A small self-supervised audio encoder (BEST-RQ), trained from scratch.
Model: 3.94M parameters, norm batchnorm, depths [4, 8, 4].
Training: soap at rate 0.0029, 14200 steps, batches of 128.
Data: trained on synthesized solo parts of chorales (CocoChorales), 39062 training examples, 46.5 epochs.
Rows from block 9, named by matrix and row number. Rows with one number belong to one channel. Each number is 128 + 32 x the weight over the matrix's rms, rounded and kept within 0 to 255. All counts start at 0. Numbers have three digits each.
# convs0: first width-5 conv (model.blocks.9.convs.0.weight, 144x144x5), inputs 0-23, a 5 kernel for each
# convs1: second width-5 conv (model.blocks.9.convs.1.weight, 144x144x5, transposed), outputs 0-23, a 5 kernel for each
convs0.66:112190128160086152149174151144106057130118131187193143108075110130089151133128126146127140154152120154083133140139128147159132136100133094126102126159122147117113075136123168108110154157146144136130112105111090121113165147138082160084102151067149153137126136150132101124084111104114141061165108131139149100108115124146120124103139198102184177136115173128151093
convs0.67:159122096109144115121109082204129103107115128166110162165153143134135097143095147085107151153086158142096117109117125095111129174079132123108156152105126139114166147105160194103060157132103129114105114133134161108102097112110149129121097119154132133201100125106167102110113121121121142134144185141160084120136122120069145125103117182172099106118124117169139191
convs0.68:116160143112145188014167188113059091080139120116087181133067153071115135130144173093131148113141117164149111103131127118038160141068115098125080091169116172097134137089169118180127159091106118137139076139126093132152118197069119115156148102158164082108042151139184117096110100076166105151126136111135117164188094099092113143181078108148185159192123173069146093
convs0.69:173133105134096168059167105133102175125137125113117131106139087185128127117154162104117147150126100126074135113162130132090127137133131077134125126117098195114091137156094068086097135114182131132166097113110111160106099082185124052114169134148175162091141113149142111146096066117068097091121117132122122127111084089079119100101107115139196152085143125096170134
convs0.70:164157168128046072142173049127117234093060129074135130115143170123109116074121153160105202109111089139169116095065143140122113159156142109148177113157112104186122078134108127105138143104138130105145122141182079076127210136173134173122108134102172131106037133136132144126151102141150090138159138094106060151141140178087140121130073141119128220195100194166114172
convs0.71:141094100170056150148129108166148116108148084108073163101137137136082040117104073090124174140115119159126146102207151131057208147114190127157115159141068117175168145105117108075184121103138098182085106110153184117106122120116164154141142119144154086130094107117150179117111132089118161152146173131091135195182212198113142104149125143117123108177160134109124171
convs0.72:147128086117105104102121092110156116138137087139125106147141083198124165136117096100122135106156102112101143135128081100162119115148141144136147221143145168126117141188143103190127170083184107121144141158091097153151143200084131080086121117136125138132128105104148114124179187141142111151103141089101113129153156175076176109137148103127109140087133150191184164
convs0.73:211129155086121071097102109089163047094178163073128157099128112139102137104182123120072131136000145176159078179094114119182160119126126178076108172109134117127100085184112096121126074154094117210128129142068231158090115166151146120086127150110098122166122153088111160121182192128104068087145129155179141081097123123124141090076141106126203181174087179149119143
convs0.74:187153134132116180145143120124184122112150103088139180121099114102117109170151137151121099109121098153125173105127112175172128115149110118078137109173156083149136084084132160102137174127108195134144155108123126173122145120157136095187187154183134128134088178105139147131067119090124177158132140103121161120160067095097154100141132100092125119160150130105149130
convs0.75:204055175099135068150162122144141154172134095134187187119118074088083190165182102174136094184127115113065140090132092141134141099095094134067127128142143165137141126166102119130095137168093100129079072126127121139118132105106161124118131073171132147101090115118163175097092149182125216097074126122078104102106073174126156156138097178144116102062182159128208100
convs0.76:119167121171093175139165144114116151088169094161096146129139091114156174153122161144126135120133145147121179140127092078141163128155104148114115127112180101084121139170141110104102071150159168158152090085080172132101105117185125147099105115102087109149132113043128116125208084134118142094129124113092121103117131100086105141141164153172129147086133156114143089
convs0.77:135130121121094117130131125064156107137166119112110071120166102100145114101086097156167158130122165121130106117078097114119134143131102108119125112138141142099086164114120065115118122159120060144154137099119095168089117118140124169174139095155171105077134096149164125133128131140173120138153134134094133152132082174122144136129139181130132139076110059113131131
convs0.78:075107164112187181057105169125099088156122090115101104143105127122116095187145107172110084136103106127158170076088158121131087133153107143118117098116170119121138170095147161123107091208144092161255057148160119153155155159108152072067187121115165112099177174136161109080107168146112087120225113095122160181117129104062096096108126184106160191091101102176149105
convs0.79:200099097160074148114105132142131132181179165148129092079075205108102092103098165128158099077125133120154147113133070093085155086153134151128133162106159164078133152134117126170098167130158061120127134084082118129103109106148164099148127147120132120081145136110138086143080120144114148117144199148073153143163127126166096111071080167105142114110181109120120134
convs0.80:076105129102112106161157157176072071128138118111164128113137136106102109107211131155140068130142101162134137115160115089104107106144115116153117120143115092104122154130121145169098093075138109162136154111171076115152142075088148138160123106170150135141164100115129107122075078151126124116136198139142076153193130183073140158189105135165131170170140095135122117
convs0.81:199121146122139154134163083157109146138095091141152109112163150129119129080090141142116176088123132100097169131141088109159130109144091121145116115194082120119086087134085110098129089092160160141112102131166068110134139163143150066123113119159155172138110066122131158130155100146111124168147120148102160128082159202201202169121054107136176160154159153096160169
convs0.82:174112191138118067155151097179097152134172171121142116108122154089130063162137151133103128148132138115171108107142137086147139101130169118123133125127134084111226085106113103094168132169070111143121185149148134105099178135138103096117192128140113180186107085125075155166109091145197171134141126113035086133172095134079157084089091129199161066118121100124179146
convs0.83:161122146148110075126087108147166143106111100162099124093076126105124162125156143146059092102120156120177200178064115170151125063136083171198150158123183098109140142154109105117104096143119130091121106154145130156185125114119170143093082077170124122127123098109132116118080075120155123187149105129118040093095172099185135060081137142138147110118128098159085170
convs0.84:173143117198043183107139158075068182075157097121175154085085160149154086116106194128143156063067210192108145162159092073165146076159086092006160171192156074108170142104103151173100158079097150117132118138115152138173130164080086200091097145171105130121076181088135099118111209069110169127154190142103130070116121166103080100106120173106156179122131136105198134
convs0.85:098164123102171093107102166103186161139108130054127176127141091096150168129141168123085083128135150157080170135081087129210083118137092155102140168086080129144159114102124091137118224144112057118045151113159128180115086211141103163097116130161126115153063089135147093109135075124143165140106087170077073141109139135157089113136071154128188136149134097153132142
convs0.86:118169169110070101118122115123084103145126084074161102103108131121122115150145105194103204140112091150113110185098091155147131125154140111121136099121052086095123133141086165127141111112234125151155121120161083087114098192143127094143152153068104155112073133113153133176098168083147139144133216135123099102164154169088137149155108111141185097174117119127145135
convs0.87:114135133118145083108127130121154149138187170078213129162103141116095125097100159093091113106171156131136106196130086141125127141132110083093142093147100142133162150101145153109144161140111126101077140179190114091104120086138110136140161124094124116097162043188176105155135129145125113125087164150102138120139124183114136086109121170089124114164105115075113149
convs0.88:132180123085185131121114129111084098156151103152134121102109165099124118126071139144133151174131162051097159106153136138132096124144116084079134163132085135109092159112091130111119123138160110170131053126128133164123119168104171132146105140090141129127148162137077131093106117085111120160149148133151088106153115114132155086086147156151153141152126169173108182
convs0.89:121140127097088146078146114124135092072117098139112078102167152148171147103084137089075074141132078093142125106152113155075130179114140133130143133080121070063115134113101103123163109157149119119191097110130100113143125140124101132068151141136148130066177096090098085092129117134149084105130115175088159098113126216139140111119137090096110111167115158136145097
convs0.90:098149114194098135167134138144144121115119116095175121145107118112169110102134136150124128155151163130119107113113154101212061093162058141102162094154153062120139111121061112126160139073115173108108145087104133153136115105150056160113141157125165144141080118164164126151111125108142092195092136148095089172162082099163095059153105162094134103121118095154148131
convs0.91:147132169082104241063126157056120173101121054139117120131181088070132081148144114152147118111113162104091131119115178161178161062159113157115142169107155093139158112103130134093101101186111125144165126088122084089106187130106138110141115162174095122109096140129167156138089109139130151165114116177077085154142062132156125153086133187114107085175103141135060154
convs0.92:143131164113175125137149154159171101128118168110156118110123107108166072144187073093204095121077146107130086082121176159215104141174063151104147132150093132146132177158131130113148134146103134111106096128111095142133096103128117136082138172086126138152161135136098076149095145148101130142114079176102141087112146130182138071096110161108145147131108137144096210
convs0.93:110163110161040190114084151108145116157102123161166129098137123083118109126085163116169139129128141146129179116152148096151097170161073188156152137124134100119122087091123109079110155112103155115097095108161078204123130104047149107151124163080150129108104070118116119110123174107134139145106077057123115126107111090149066120132113161160164153085152135133142115
convs0.94:124061155069154126129131102110124097107118168082122125090136143114089153131150115168093116205076166127100113166128100106091113114218132112092106148153168138097089155152099135065084157143133107102117185085175118149152145162128138119077167112121140117139091143138156091093146157156114033134119146165141109093147081132066095096117181068110218167095173076169174119
convs0.95:172066170154070128141113113169204072135141121039100120102103124147131079172157091082204109143115091231101135093117117133141165078113193165096133210169183198080122089150085134114129173091036111145091176107079127122104119092141237025089108132150126141176115048158148139178181083090094129128169086105052174085118174040158131098125111160129165137128166081130164153
convs0.96:122170152131111098149090156088103081101134151128134078120145127104128149080125114146137145137132131069138169120102206161099154127166031112183131154115134192121149127143134128137190127116105165143153124130147139157144129124089164145094173138116118120167111103132114129169143152184138191116125137152133085114091110150099120144156175151154109111136138182089118067
convs0.97:116132097130150109105107162101121129091114136106151136116074160143163153092137129120152084145140138135155100105108154061122189089151126124090133137135107166100079137106122116114111086153123126115118080121122141131084139127131118143074115154141102096145134144136091118118139078068172144142147127161129130114125117110113086154081100144113090126171100128156068147
convs0.98:200097121150062240041155125120153119153144121086124111069121161112090120111183132125158178180092137086121103093194168107077209172135108101172120159144114117097160117172218109158131148097124214113112130163149092145113100109133118094153106141178074169124102102078072144160128071089099122193095111182062023093172112152138074090191122103121135073146097156061153146
convs0.99:182156134128096137150173107067130094089158130084153126159102087174128140100066171114142097148079129117157091148113160101121152145161135054144042066167125141126117164160151085131108145118138135104090142151170167106185094201117110075116078115111175067149110132122082106132148053132153158112122105192117088110209189104145094083092122185111114178203122136085141165
convs0.100:109109128199085203041091105185034194122117107143106104153129138097073169101129117115186142131120124114095146122191113095122119134169067180133120121125118163101123155075168117110163124146134096113168058118117124167137110136189104118096132161170081174113134122145120142113169135118183113078099112094127099147181130126131074075119137089124133093098152107123144164
convs0.101:099109170129097153169116084147083167158120172125141178112163106110191121100120118106135122090145119153111135167123129207122112152116120137092078154155183125148080152121104075126131131055157146114133098093078141087085113107087177182112118162059105198162096106106135107099131115103117138131089086127165155093198133121130180075084106113099110104119080124203099097
convs0.102:113182163073163131129167130111091204126143117188135150086091097160162094151198155100118154161165117090138135167122106076223078173170021210128086099131162110152142116151143141131125168084124157149110107113125103055154141090109139152205101103108119148052138110131086101165164105106106110181123150134048032089104111206110101127086131149143136101142107140121113177
convs0.103:180135130121125067203136137079168065163153045134201099095156154094069091133131103117190109150170159110115114171077114123119131132128108136094124164105064116087168136148166053090128119141126142107080136134107108136104111116088101160104140160106118135092105133098131173150126095116147120141151106074133113109160070109162088169135208116147167093083085159126183057
convs0.104:191129140174091118089108160193122102090131151174140099203140159159102079120077151196187164111107090104138116123159181170210171132159136136087117130132162111083126130154125104145065152177068104112128139096153130136137072118158144095091215215140124105116113116147096167099093154110068109113136180143175108136128183128187091070164106066092122123191108159105075142
convs0.105:120070114095154117145123070140144163099121078123133204100154131145112102065140135112102118126125154126122130131142113093087164127154084151179149129141149107157124104180191138225120170196150144119108106128162135123182141084093159107090146096160174144107081158151156118159142125142148071120110160133134188118140137127140133126153135112070116157166152141148196183
convs0.106:131147102149201194101107232117167118140158092116112088091118086144114111111132138185121138142103109128162111160143111082154106114156103107117132118123107177164073155086107096086174083124144099160171092149136086144133114147117087136138097198105101152118165158117105155063101113140154149182134120083124061096135112174096105089069186153148148141169090147091067216
convs0.107:071117106143120091111133146133142150135145109133041087127131137147140125147187131112139149166066167116120097119079097113103076183124146150050111094111174104190104160115255087177091148146101152121148128164095141130047144089111172140163167097138133199160114113087083083081121072134118151094083070066126156059155091160122198125131133136161142086063149109117100137
convs0.108:098124170129160131144153118078096148125132083154147143173071104123115179164151189137149140076153175134142143153112113115171112114165125198167169109153182128166117127095151108130167100140109117121119119144121123166079123148154102122101156122129132146134118161142141094083100134108114096150162114143128105122142156090118134068163159146100133127142146087122106212
convs0.109:140159100106102053185093072136135150186132060148123124091088130103111129109104152159072180108144127134098096114135119145108137162154086137134168124167111177170120121148126126128103118190103095086128148107205074163174127120116076183097079134186081206151104171143087109082128069123156096122085124133176073140130125232109130169085094105138175182157100201155049149
convs0.110:126093150068159172094153160127079174113072116141143147107167119125086138104082114153160123134146142178126125097111106081154140077079154133116113121106174084117111077051144173100182127112142099162165127163120081109093130135160133132124091146104161117141162164124131150099105129157159104093171105129112083165135075236109139164058120187093150140153124162118133089
convs0.111:124123138073179142182149121124135157150144099144130087137160146122117103164145100166113113072153106102086129171084131167038119154125067127111153107121082076132091137141142151142132114175175076102132097147156116118107183139110079143133160091054174159145169107086138131086143125165004120116117094104143062166142076120132097107167152095103116168103111171121147117
convs0.112:124164140109129144138141099094139140151100135132152087131104126116078104139109166137140156127124116156118098110162108162157108130126134126098143174103153116158112112109160074181169079126175162141123120158094113132168134118147113136106089101108162156145099120133141105127177146134124097084131133113155096180102129163103131166113084165110183182162113106095143099
convs0.113:147124144143131149134125140102200102092202107102144095125190148071109120149108149121113117129105148123166078135103129147134163157086142093134123072201078158152089184162085117145130150063109163174142129119161142160106063114165140089174144180110150112100146099152117144096129104169133118121109133185182097152149103127085099153136073099207147121211151142102087164
convs0.114:122134122138143151141204131118124104094119083119153110086112100076122055095152147107154193134128115133148121145187213115139082194147137138200175175070150164128086058216160145141124072135142153092156098127175053121162129120173137133100108112142091111091075156153163116111150128126118139102089104096126143162109118160157158122097128139072135128161124142115183171
convs0.115:153159145147139106159120139132185083115176107108102141076112197083102096118108109091082119096157124053181153101106162088118114091154109117150135091143097170148127133131117083119131162089094122138084126154160091101116081147155143101094083155121156159105100148119123148082079085123085136121133133159148135143126065182113148117089136158133176099115248057154117171
convs0.116:114130159131173111089110120113043045148153101130132167131172117170182109162126129206094170117121059175102164128209088126125099099138129144101121085102097116129110180118201113161154129144176114220113143179072162119108190124153054097110089057100113097144103169159105133112126192141165150110134134183175135089124112123129141155102084162141130138130154132163111120
convs0.117:199083112178080114121128098123100176140109152152183149157105046166177068121112150147141163066126112148196124144133118144166174119124202099130140103131086102174170140100144131151080125157167130083083142162106170093171125128107095161171098123091083170202118105123096080202179081123137139176129120110061131121124130160133089150128109117125162140124109130092117071
convs0.118:145162123092190055164087120142150197137098159125079136135177068158109075128155067115182111147084112214115151195070055198121122112143096133153130091208149162146133126158145114145163116167165113158153124106109137122076145162124149087113192125135127167102128047113139157174093103090147192155091073161113201088104190066112166108156077096184156169115120099133174110
convs0.119:164101094177095098159078126233176097079110119111099109124121177147135087081203125130093090145107093121117079138115161155098135151074172171140119096086064200119108106087130149132125167107148077098189064127128056098127175139138187146116096172125145126128086071175111136130123131090096116204110105113054069144153115104078163087062133133155095158160137148136167137
convs0.120:104166131114118248083080206112161158119148070117128079151128137107103096126141087181132180106117147146182197141088105106182052091183106159104133099124122083102173192179144154128127179144117152130116151119131115102166088062101132110086111132196152168115106105112149165097162136129141084136143097155096126143130085130103129149099172140100166178076200123102134098
convs1.66:116136132129149132122178157134147121140117129110063163075149098081076150114120150145136095113182114108165089110112163109197093116132067076144114215131121165160175136097105147137095089095110141113100104116101150138099112104147139127126091143121151085134151118119165090108082145155119106077164151156133154130143117132111133110120100125098116107080051171073173094
convs1.67:125070150114132044187138105158153203144153084118129147107163141150124128116109125080111095206109115150126110057152129110077099111113181138144104184115112097142111104183170144091150068115122163105083138117108146082168109190073164156154171117133108103086115123152133117086141107131146141139180118088174096133104141139124117095084120111144155153130092176112135138
convs1.68:063081100121171210114111167098063186141137145142133103150089099084170105150184148104080084126125182112117143153096150095106156157140097113179060111189160170100105141146161152130124118148145125123174125126099110109172156088168130143115135115202094204132071141138096169163100141163135088072184122142151172217119112121137105127171102060146072077117138186167101099
convs1.69:165121110191062143057122217101069136140091104103159141153170160178081115132101135103115135138062127180146121139132180160088093093120121053105097109136100133067058146130136147122144059177130111153085118142127127126134176096127192075125160116168088085118100068148153137116084128106077144172126175136159095128173184145086140110111139143139116160136126089139138117
convs1.70:150126133100058113152159096120172131170128095118140075167166143156103114164107160093121118131138147127187151129123144130120081120161119124155167153095117057148134144126155118104162148162135157164120123130150105184115170068167129080112129143096158089105167103141144141089148078112173076131139100171087139080131112216174136124126141153126144086073139171125122125
convs1.71:144099142086108121153116125170199109109169141104149102114145097168175173198135110154120165130046120107102132123123107117093164129071199157107130157123143133064129120104118138119141110107193151108078106132156118127158142174184165122126069095124088089147083155032131130095139099137112137101100123139132148105105145106088169124171110138134113107131109128138118135
convs1.72:070118155131107139130131092158104122103125216115118136159109139155109096129166141140086119126139114153144142152168142126093087117095127038152119171103090158109117116157140095023112185123087092066185119106099121192184174206153168093184170093112109091047106140149170112124200125139122154108160132159127150068144106107152165105138122064120137144138099065099117124
convs1.73:185128139124090088167074080136111061210150089127157135052143060076123153148176107106095063084151171199152123144121186124153176122045127126123144255101171092141162106165077156144105093085167083178130118126117185082152193068134140111135126117107104116148120123106131189086102191121062100081155107095162114142136121112110120160128160111082109172138112107168076217
convs1.74:155124091109115121165161114116132053139156131153119158069105128144105168167177091155165155102112150109088160096170151159116117141143052123116135075150126136168137130099094135148097141075123146110109148152137088087169069136102171084107138156191136128149129104127134078087143145205135184131090124103126112154144129119138167155168164090131105135135130118135123120
convs1.75:174063135131150095155150164146142153179170125158162106136102160133159108087160071138091102194129167176133152107150117141096127166151192146131141156108122117148119120121117158113083104064160126163156119153174176069121133067126189102144160117111112140158103149071071144162109059121130088123089138132149089149170147172127164136000045112117157120123122114140190188
convs1.76:103116149084147110121121153146131139180118163116193131151172154103101171149119121133159126127093164175154114131119125182135067160084146103100145167162126173095118160196086135114103110089085072165164115137113168106127099099103144137135088161138133083144111153181183167078105128143167139157158148152132139161144153162143099123137154129135128199161127192161137145
convs1.77:127135129153195099149119147109134155176110125108138116148068164072059027070176151147129092091117160171140116120145124083130149175142127136172137121156120101093114137097088165108189049098107094157202155113208120127103159100111115107109134078077127111093160130178129124161139067077111173114172154131117089129099073102112123151101074129187162146140130078176139128
convs1.78:079146102129172197079149215097131129131098133147111155108117130109109076140133129104090131101119171137110075076116153083117073141104091164131166164148143116107139118131096080147129105149153089129180089147128138130154148126125116052165140116082165124087144142113129122153090156150118129105150114029178111176170095118106110101138153125098134125159130108084193155
convs1.79:190114137152126127125193130112183085143122127170145103089163131093172083109170093083122144086159146173158157131159139103077143127164134158133116181140085128174090123122122101087118140126141104102146170122159152089086158042069138153151108139092137138126137116114187098179068172108142176149131127131116096100146100115139140127079142175147074095164164154107126095
convs1.80:100127159121116076096098087115171156115125130063128073112085082158123057148163148121100109066095125120154060079078120080116133150193172117136143141152131156123077088133161146177126154122190164160154118141104178155113129081140139150104139092140130136153114131150104141121136132146198136097153146125104112120126191148106127144104135092086168095163133161142141074
convs1.81:149091138145149194214131096116124155133132145085170115109093175125115142119083140145129196139107079139110157140126105155172144135144165138126101104152139131133119138131115128169120086124099185163183114086118101089144107143144186083121152098115122105077125099181107058078108126097116119189134110130107166101134095158177176127120081124139145148147076107156119088
convs1.82:186135081118165086097158129154085108115087136120200163126154169125162117132101096144100172161096148075160184149098121139148143179086180124102089058096178054158139052061113135145131116160163110091134112113131114137135113086187127125138171103155105093121102130090163155102144072101175184130103112102067155117090172188111159147084060124144121157206112116136144139
convs1.83:100073137139114070118155155088151125117086106080114081126112146168162163091128127081092134147031130082107137130099174136161104145145107120099208095090165116124090131124149196154061187156112128091074110082121143207116120106149110153183100182131136150154127133117117135116139156137101076163136140141092133170126169154164127153154127150144102076144135116077116162
convs1.84:153105119172039171099111129150082103112124120141144118115140121154062142119100206087109140159137146157135166134147097090160056174148055126132093110109170117104120121124150141128134166115144213086081131136163116114189155094158138140136078208168081191086086157115126152097149117190209103109125119141117155080161152092145107109075148144119127109113127110137115102
convs1.85:108174146070138159096155146135120108129127082091108066121115172093087093169192145127160055140143125163072134114150097108118116208153121104092092145102162084103192112133085177094182128110191050120133135113143143125144165079173088183093106171152100170152079097155152159093137097162190092111110119130117109143137124156176080191216076140180127129129147102121157129
convs1.86:146152094136108142158166155151176152115148117094144082169167156129128130098153134077153155087159055112124172162194128164137134084111137131168051149167094166166108125205122204139181194099082159142151106122202081107176163149108076162125123105133115084147154154097102141080140097123095172122127135131132185218093150124105107123090252168160143175171132131152128172
convs1.87:138118119092157107121145133161133168107163110169165083146137134148157111132155155080130093082159105053136140104147119132149139112144090115110122147141102127123130177115128086127079090146139153071118121108169163084114137138114080102092151147159196108101174116148126130156110076146100124123141122165132103147147124102159118171130136136126103109120084161164141141
convs1.88:101160108112162160162106161085121103115165117087075135152173132138152105138082094104148178199160079086104163108112131113087110131156109106133044130161072148154121153177105149115108125131112121109178109156117155178149130118086153133173106147117106128142111117128158134095173132177102112140142155119144174142102070192054119178087179149128116180172106153121142135
convs1.89:152081173137152115136128128105129113127069089164130138134100135090101114137113085097104097142059152118126129158125118133182078129108113147119157097113183131101104163119182172142096109101134084130120154110158124127156140123117094152106119096100127125082136130132091139068102118130094049119121113148138118132153061094147176162156107127139148145137147077145124145
convs1.90:056134158152084129112130159076187155144139146150132169097161107166163165090100072127093158163187115094108123140133157134185075145166065164080139130162174085139123100100149154202080142068134170093136154157164114161116122142172089130148138166102129097105133142118110153151125120115148074091149154180120181170087065132130084142128126138099147109162153157147132132
convs1.91:109142149130125200047169138100093132149121095168104138065127118098151157180175144124146115165109114134111149099163127101112099197174070129114121170124143108166132086116158145172147065168151041156176089128103094075105123109146157117145115144188103148134052098126105141096158104108128191109158142188107162166063098172146110161190045123152077111196101133114028119
convs1.92:110117118154164059121124165138147098154144091117108120116188138104164126132177105172214067125114158181121160101115117117188082142200083113104087083136116091098110154139125138116146112130170109131101145096215098130131189111087065102173180162112128133128171087133168118133083115180120204096155081170082115141164114120148139112182089149153087159145100125157080140
convs1.93:115135124143131198130187136129130164172120122167152127080132135104136138110094106133131134156160134158103166097125153125118134142182094086158214099132128155084153156168109076093195149077157179068178113151185111130132132093108155182115098133124101124154130128133136097200166101213104041114151120084154118133137122102195121097144103112156115148104195129060103164
convs1.94:080148115147173103136127143087055074116138106131154153133137193128140096075166152131131149104107141137108123120101111108129098156212131122138128175125110100156118189149182058119139103116131059101136108123104127062164144146169099113102144082131165124123152147130151223124151132111089145146080162082148096124165136167150121127100244081127067113168122120138096111
convs1.95:181048119196122087124135078143125090161115142065050104113182081147091120097076085131122074140096113141093157041129107111125099135094079088190173121092118169140144059130159123149155175115173094129110136153146182120157149091179169090138176124158112153188131117174143172148149156132128091183111135113160154066128111139123129155162099150134133124150133041100095116
convs1.96:141106109068110083137162135100146147081173146125164156139148171136183129123122084093112122141143171077146119091121143137137156135162087040020112172141111128124082141112125102084112098152133184129128144082136118123155115130152154096112086152105119171133101096083132096188111128135098128216177114158083100127119102129104097127071105121109105105132116098105149117
convs1.97:145131136051106155090124105096141103151147119143095169104123163102163100110122075138091133106146100103163114149090201107138112114112123161102148143097130149111105091184173136192102129109093134126060113143120098107050099093131130179128068150093131111144095156150157120100135097073144076138155137141127136168105178106132080075133117172167142101122136092109123115
convs1.98:156066119137079158056094139124177104104165089090101054116143135087147108143132107201098124126086083124169160157067111110057186107085140135125133103110126156065099182158155108172123108137054092135178083119152086100186107126124170114126141100204098108157081112143115130196122172129190121113083174163068071169143149126169107074166027116146114104151129192123112143
convs1.99:107120185135113121109123117160097140099088136130154122141155085138117142101135100064111116196133122194119187139165115086125062139070125104141163160135101140175094162162137147145177086123080146140068154089169113126252066148133103135075148134102142159161160119129151076071150139119111179153090101122128126110117201177135117150086112163115143090108135161095092061
convs1.100:082112135177103131125156157160100165076124178091129156165065178103107112098106135094148160146141137126079141095117117113162187118160134141080133160157098147190126080103170171202184107171125110152141110124146146127168164161095174154131145109190120112081138102146174056117176131099171149087100151121131137146068177119135140156150132153124085116155080138124109122
convs1.101:185095136143084098143118106145191169178101089214217170135043144120139169149173117136164140133133098073080171109080094135150150138092103191145150149103148173120197141168149137103147155086146057115088097094137137120061129133102112113158095143138113167174175110140111105065097132112154110126094115156128170147140145072125160105167198130122153114114132142166155116
convs1.102:051155138126154156136100144096090104096099136122121104102198075134125125091129077066174135084170148094159160105090089107199042104178060168067144136125076159112117154128105193127145123071133136134140148122167113134061100099120162134116059168189086129097164088099113180177143090161131124113137116180089066164109063185108134125075096093125131079092136122132098166
convs1.103:162149136127082094146085085114126119116178081150101080111059104140198135146140064143100126109120076061096108135147144107125154108103152081152138165071124112128167123164128135097108180100127105111101095146133171067139161108172085139159094155168173122101093156090077135120053147125147105115133116081068118155141100197162137163153140143114116102142131122118162154
convs1.104:132151160137118125142155155101156156168180099123158120185138098126105075101083067121102155148114111045138130105126054140145137160089116100169138111078174086119118118139158166132162084140133132081137183122145036170180130173147233137147152106116134140161163111135120129098068142131105139154161129121084142149112130132156137164119119088078095149165136111140138082
convs1.105:114097196198131123151153145129112135122178125125102105093104167142141109129131172113149145164148102080112151161118123121127102162080097159167177155175139087115081120048104065102107111168139174209121157124098118150165099128102100078114110134131157111128090190168097157155109141115137147165113127137157126145139117163093105072105154113106156092162114146129114130
convs1.106:062102166072160145113158170134117175085149111100111118103131155121107101093150143134175121101141158142181113166126129102140128119167141098138134160126144155141084136184072071149134128150087119171127110129146172182141100085088071112109073209136107116105150128124106168066154088111182148133169150095124098184158111184057129145167142104122142149136120163131125171
convs1.107:137117118109148147140116135092146184180162149095104148080121152147152102120116121101127120100116169103159079109111119095094102105134139090102147144181165117126112150085149099098090139166202133133159099104064094049139164099107166111152170119187167105137165088153137170128134122151120143089069138098158093129089112108132147102165105118127140138122092162107158110
convs1.108:092161143172165128109110147152074163177163129232101095105138110147149142099098132127111093122135135102132144155131184194162102124179115141078185117171091064024160113066093055081165165122150112113136088082119124099053207059097148139174159135120183107176052090088072147100181132142089159154137133108095061121158143114150115104095142136127129132148146151109092166
convs1.109:121140104093096098166143086132143106120175117190098151053146127112123144137120123100096176083108100150143098107092131188094128098155126127123139161145142136127099127116117124135140115177130091139112155129121133137140153128089053148130084183162064097121151133151115179055118079142114124088151148141123063140135101195190132077168203185093156121175162156121042111
convs1.110:153145140069113125101081109069063170113156135158118140087108077158162117134098138125083153112114083097187186112130079133129158150140057119174196101133172096161080182119170142147102094140144114177126160139128151110070112114159105130182088167059108170128180152108129170123138114151136144109152079136092084119149109159119153080102109124166134137043136171147144104
convs1.111:107186150141093145160104161120155152120133125121158197111066158130143086098119211122151166095176135141113149136130110108108138135133081164075174105141112159154096131160157224172097122109100153141119135134110147177177093154121169178137167124099150061129081128124146159133159237122093190106094141096171132158121101094129209187106160138094072106204108112110145146
convs1.112:128172120076142144169109147114143162118081134146123137096102151152119141135104157141070215133128191108150107135117151161096153118113153127120097125094182106122076102060167120140159068150119137186141137135077166112160172143121136128101151102081103120121120122138088104135164110132138151111147139079156102181122129131167118091085147165126147145136128158158091103
convs1.113:120095112101148119151123148119160155147129064116178145110168134116097110098139170145143107129133116176209106145100161135099125109125157111149141126106121181159058138075121184136123114132163134206159095116103155098129149103108134128148145130096122112046159135150109167085177132143116137119109161167177092110096030163078118083163158101200161057144102150179147127
convs1.114:118141134102121084077115106124074082103096084159093090144165172195142116121096134114125089184131118063126144118106139149124120125089130091123161135109130085131136111174141106076080097129150161117109137173135087161151094104090119139126177195226144128125129098132142135116105151137149115140134141141112160107147122093148121084105148193121130140157159155124115139
convs1.115:132145106155108099118066124194165092110117111162120158087156152176127131089160156163139139108180146092177136130161149142127115133161113126143134125096151149121165159107161146103126125132171118084140107158099176080173137166137104117153100170115131130131179116150123182138151117173129134136130047100130118165135094207114206177110162113111152122148140066155105104
convs1.116:135134144118162102148135145089121091161125130159113101152103111086099100094125154154096162140145163140150171156119115159074134089128109124167140156209102089132115109178061101135163144125198117136084056124104128135125071109145132137154141176122123122144162090124093210110144070165163147111172139131150104122105171126122106112084173142118132156176117115127132111
convs1.117:196078165178066158134154103145184148098111164092127151151129113125075120246167128143124133097151171138133101101168134145089124171161101121117168070131143095090171135115117148138178179114059142126090120091130183116157163168127173140101117059168119108113065113163192054143154166084127098205155104089091084090139159121184161172136125180121186091143145132092113126
convs1.118:098176096092177043170148119173084194169065087100099156141101180193159104148176146136178082100094152226099139115165113128097157134122103101187106086127110171135113100169141111139124147156141095153152120132172101108153086122164164097214228132126137125086149145124139180154090150180145122162067138135116181091121169127151147108167090118098081109152153109128220019
convs1.119:136071191141143082174138092158129115125142140084113127099142106156099171134168142108098132141135154124153100137126142152071188103107103103096095165127071222146125097178093120096127207120123140115189075205103080121175118185129126131128052146150108130136067080195151086131127098101145093125151095177100158197086137131142109120135069127122121099102167170133117162
convs1.120:099162119123118180057198167043174113168174148163097140204124122118164157079115126099137152122104127110140162124138146095203029150191121133142117123119078117119094173136092128084075141123098113178100122123087113172117171081080098134143108128158111185058102128171095158141126073120141063091178126154100169136122127121131141117064114146061089122173206074151126097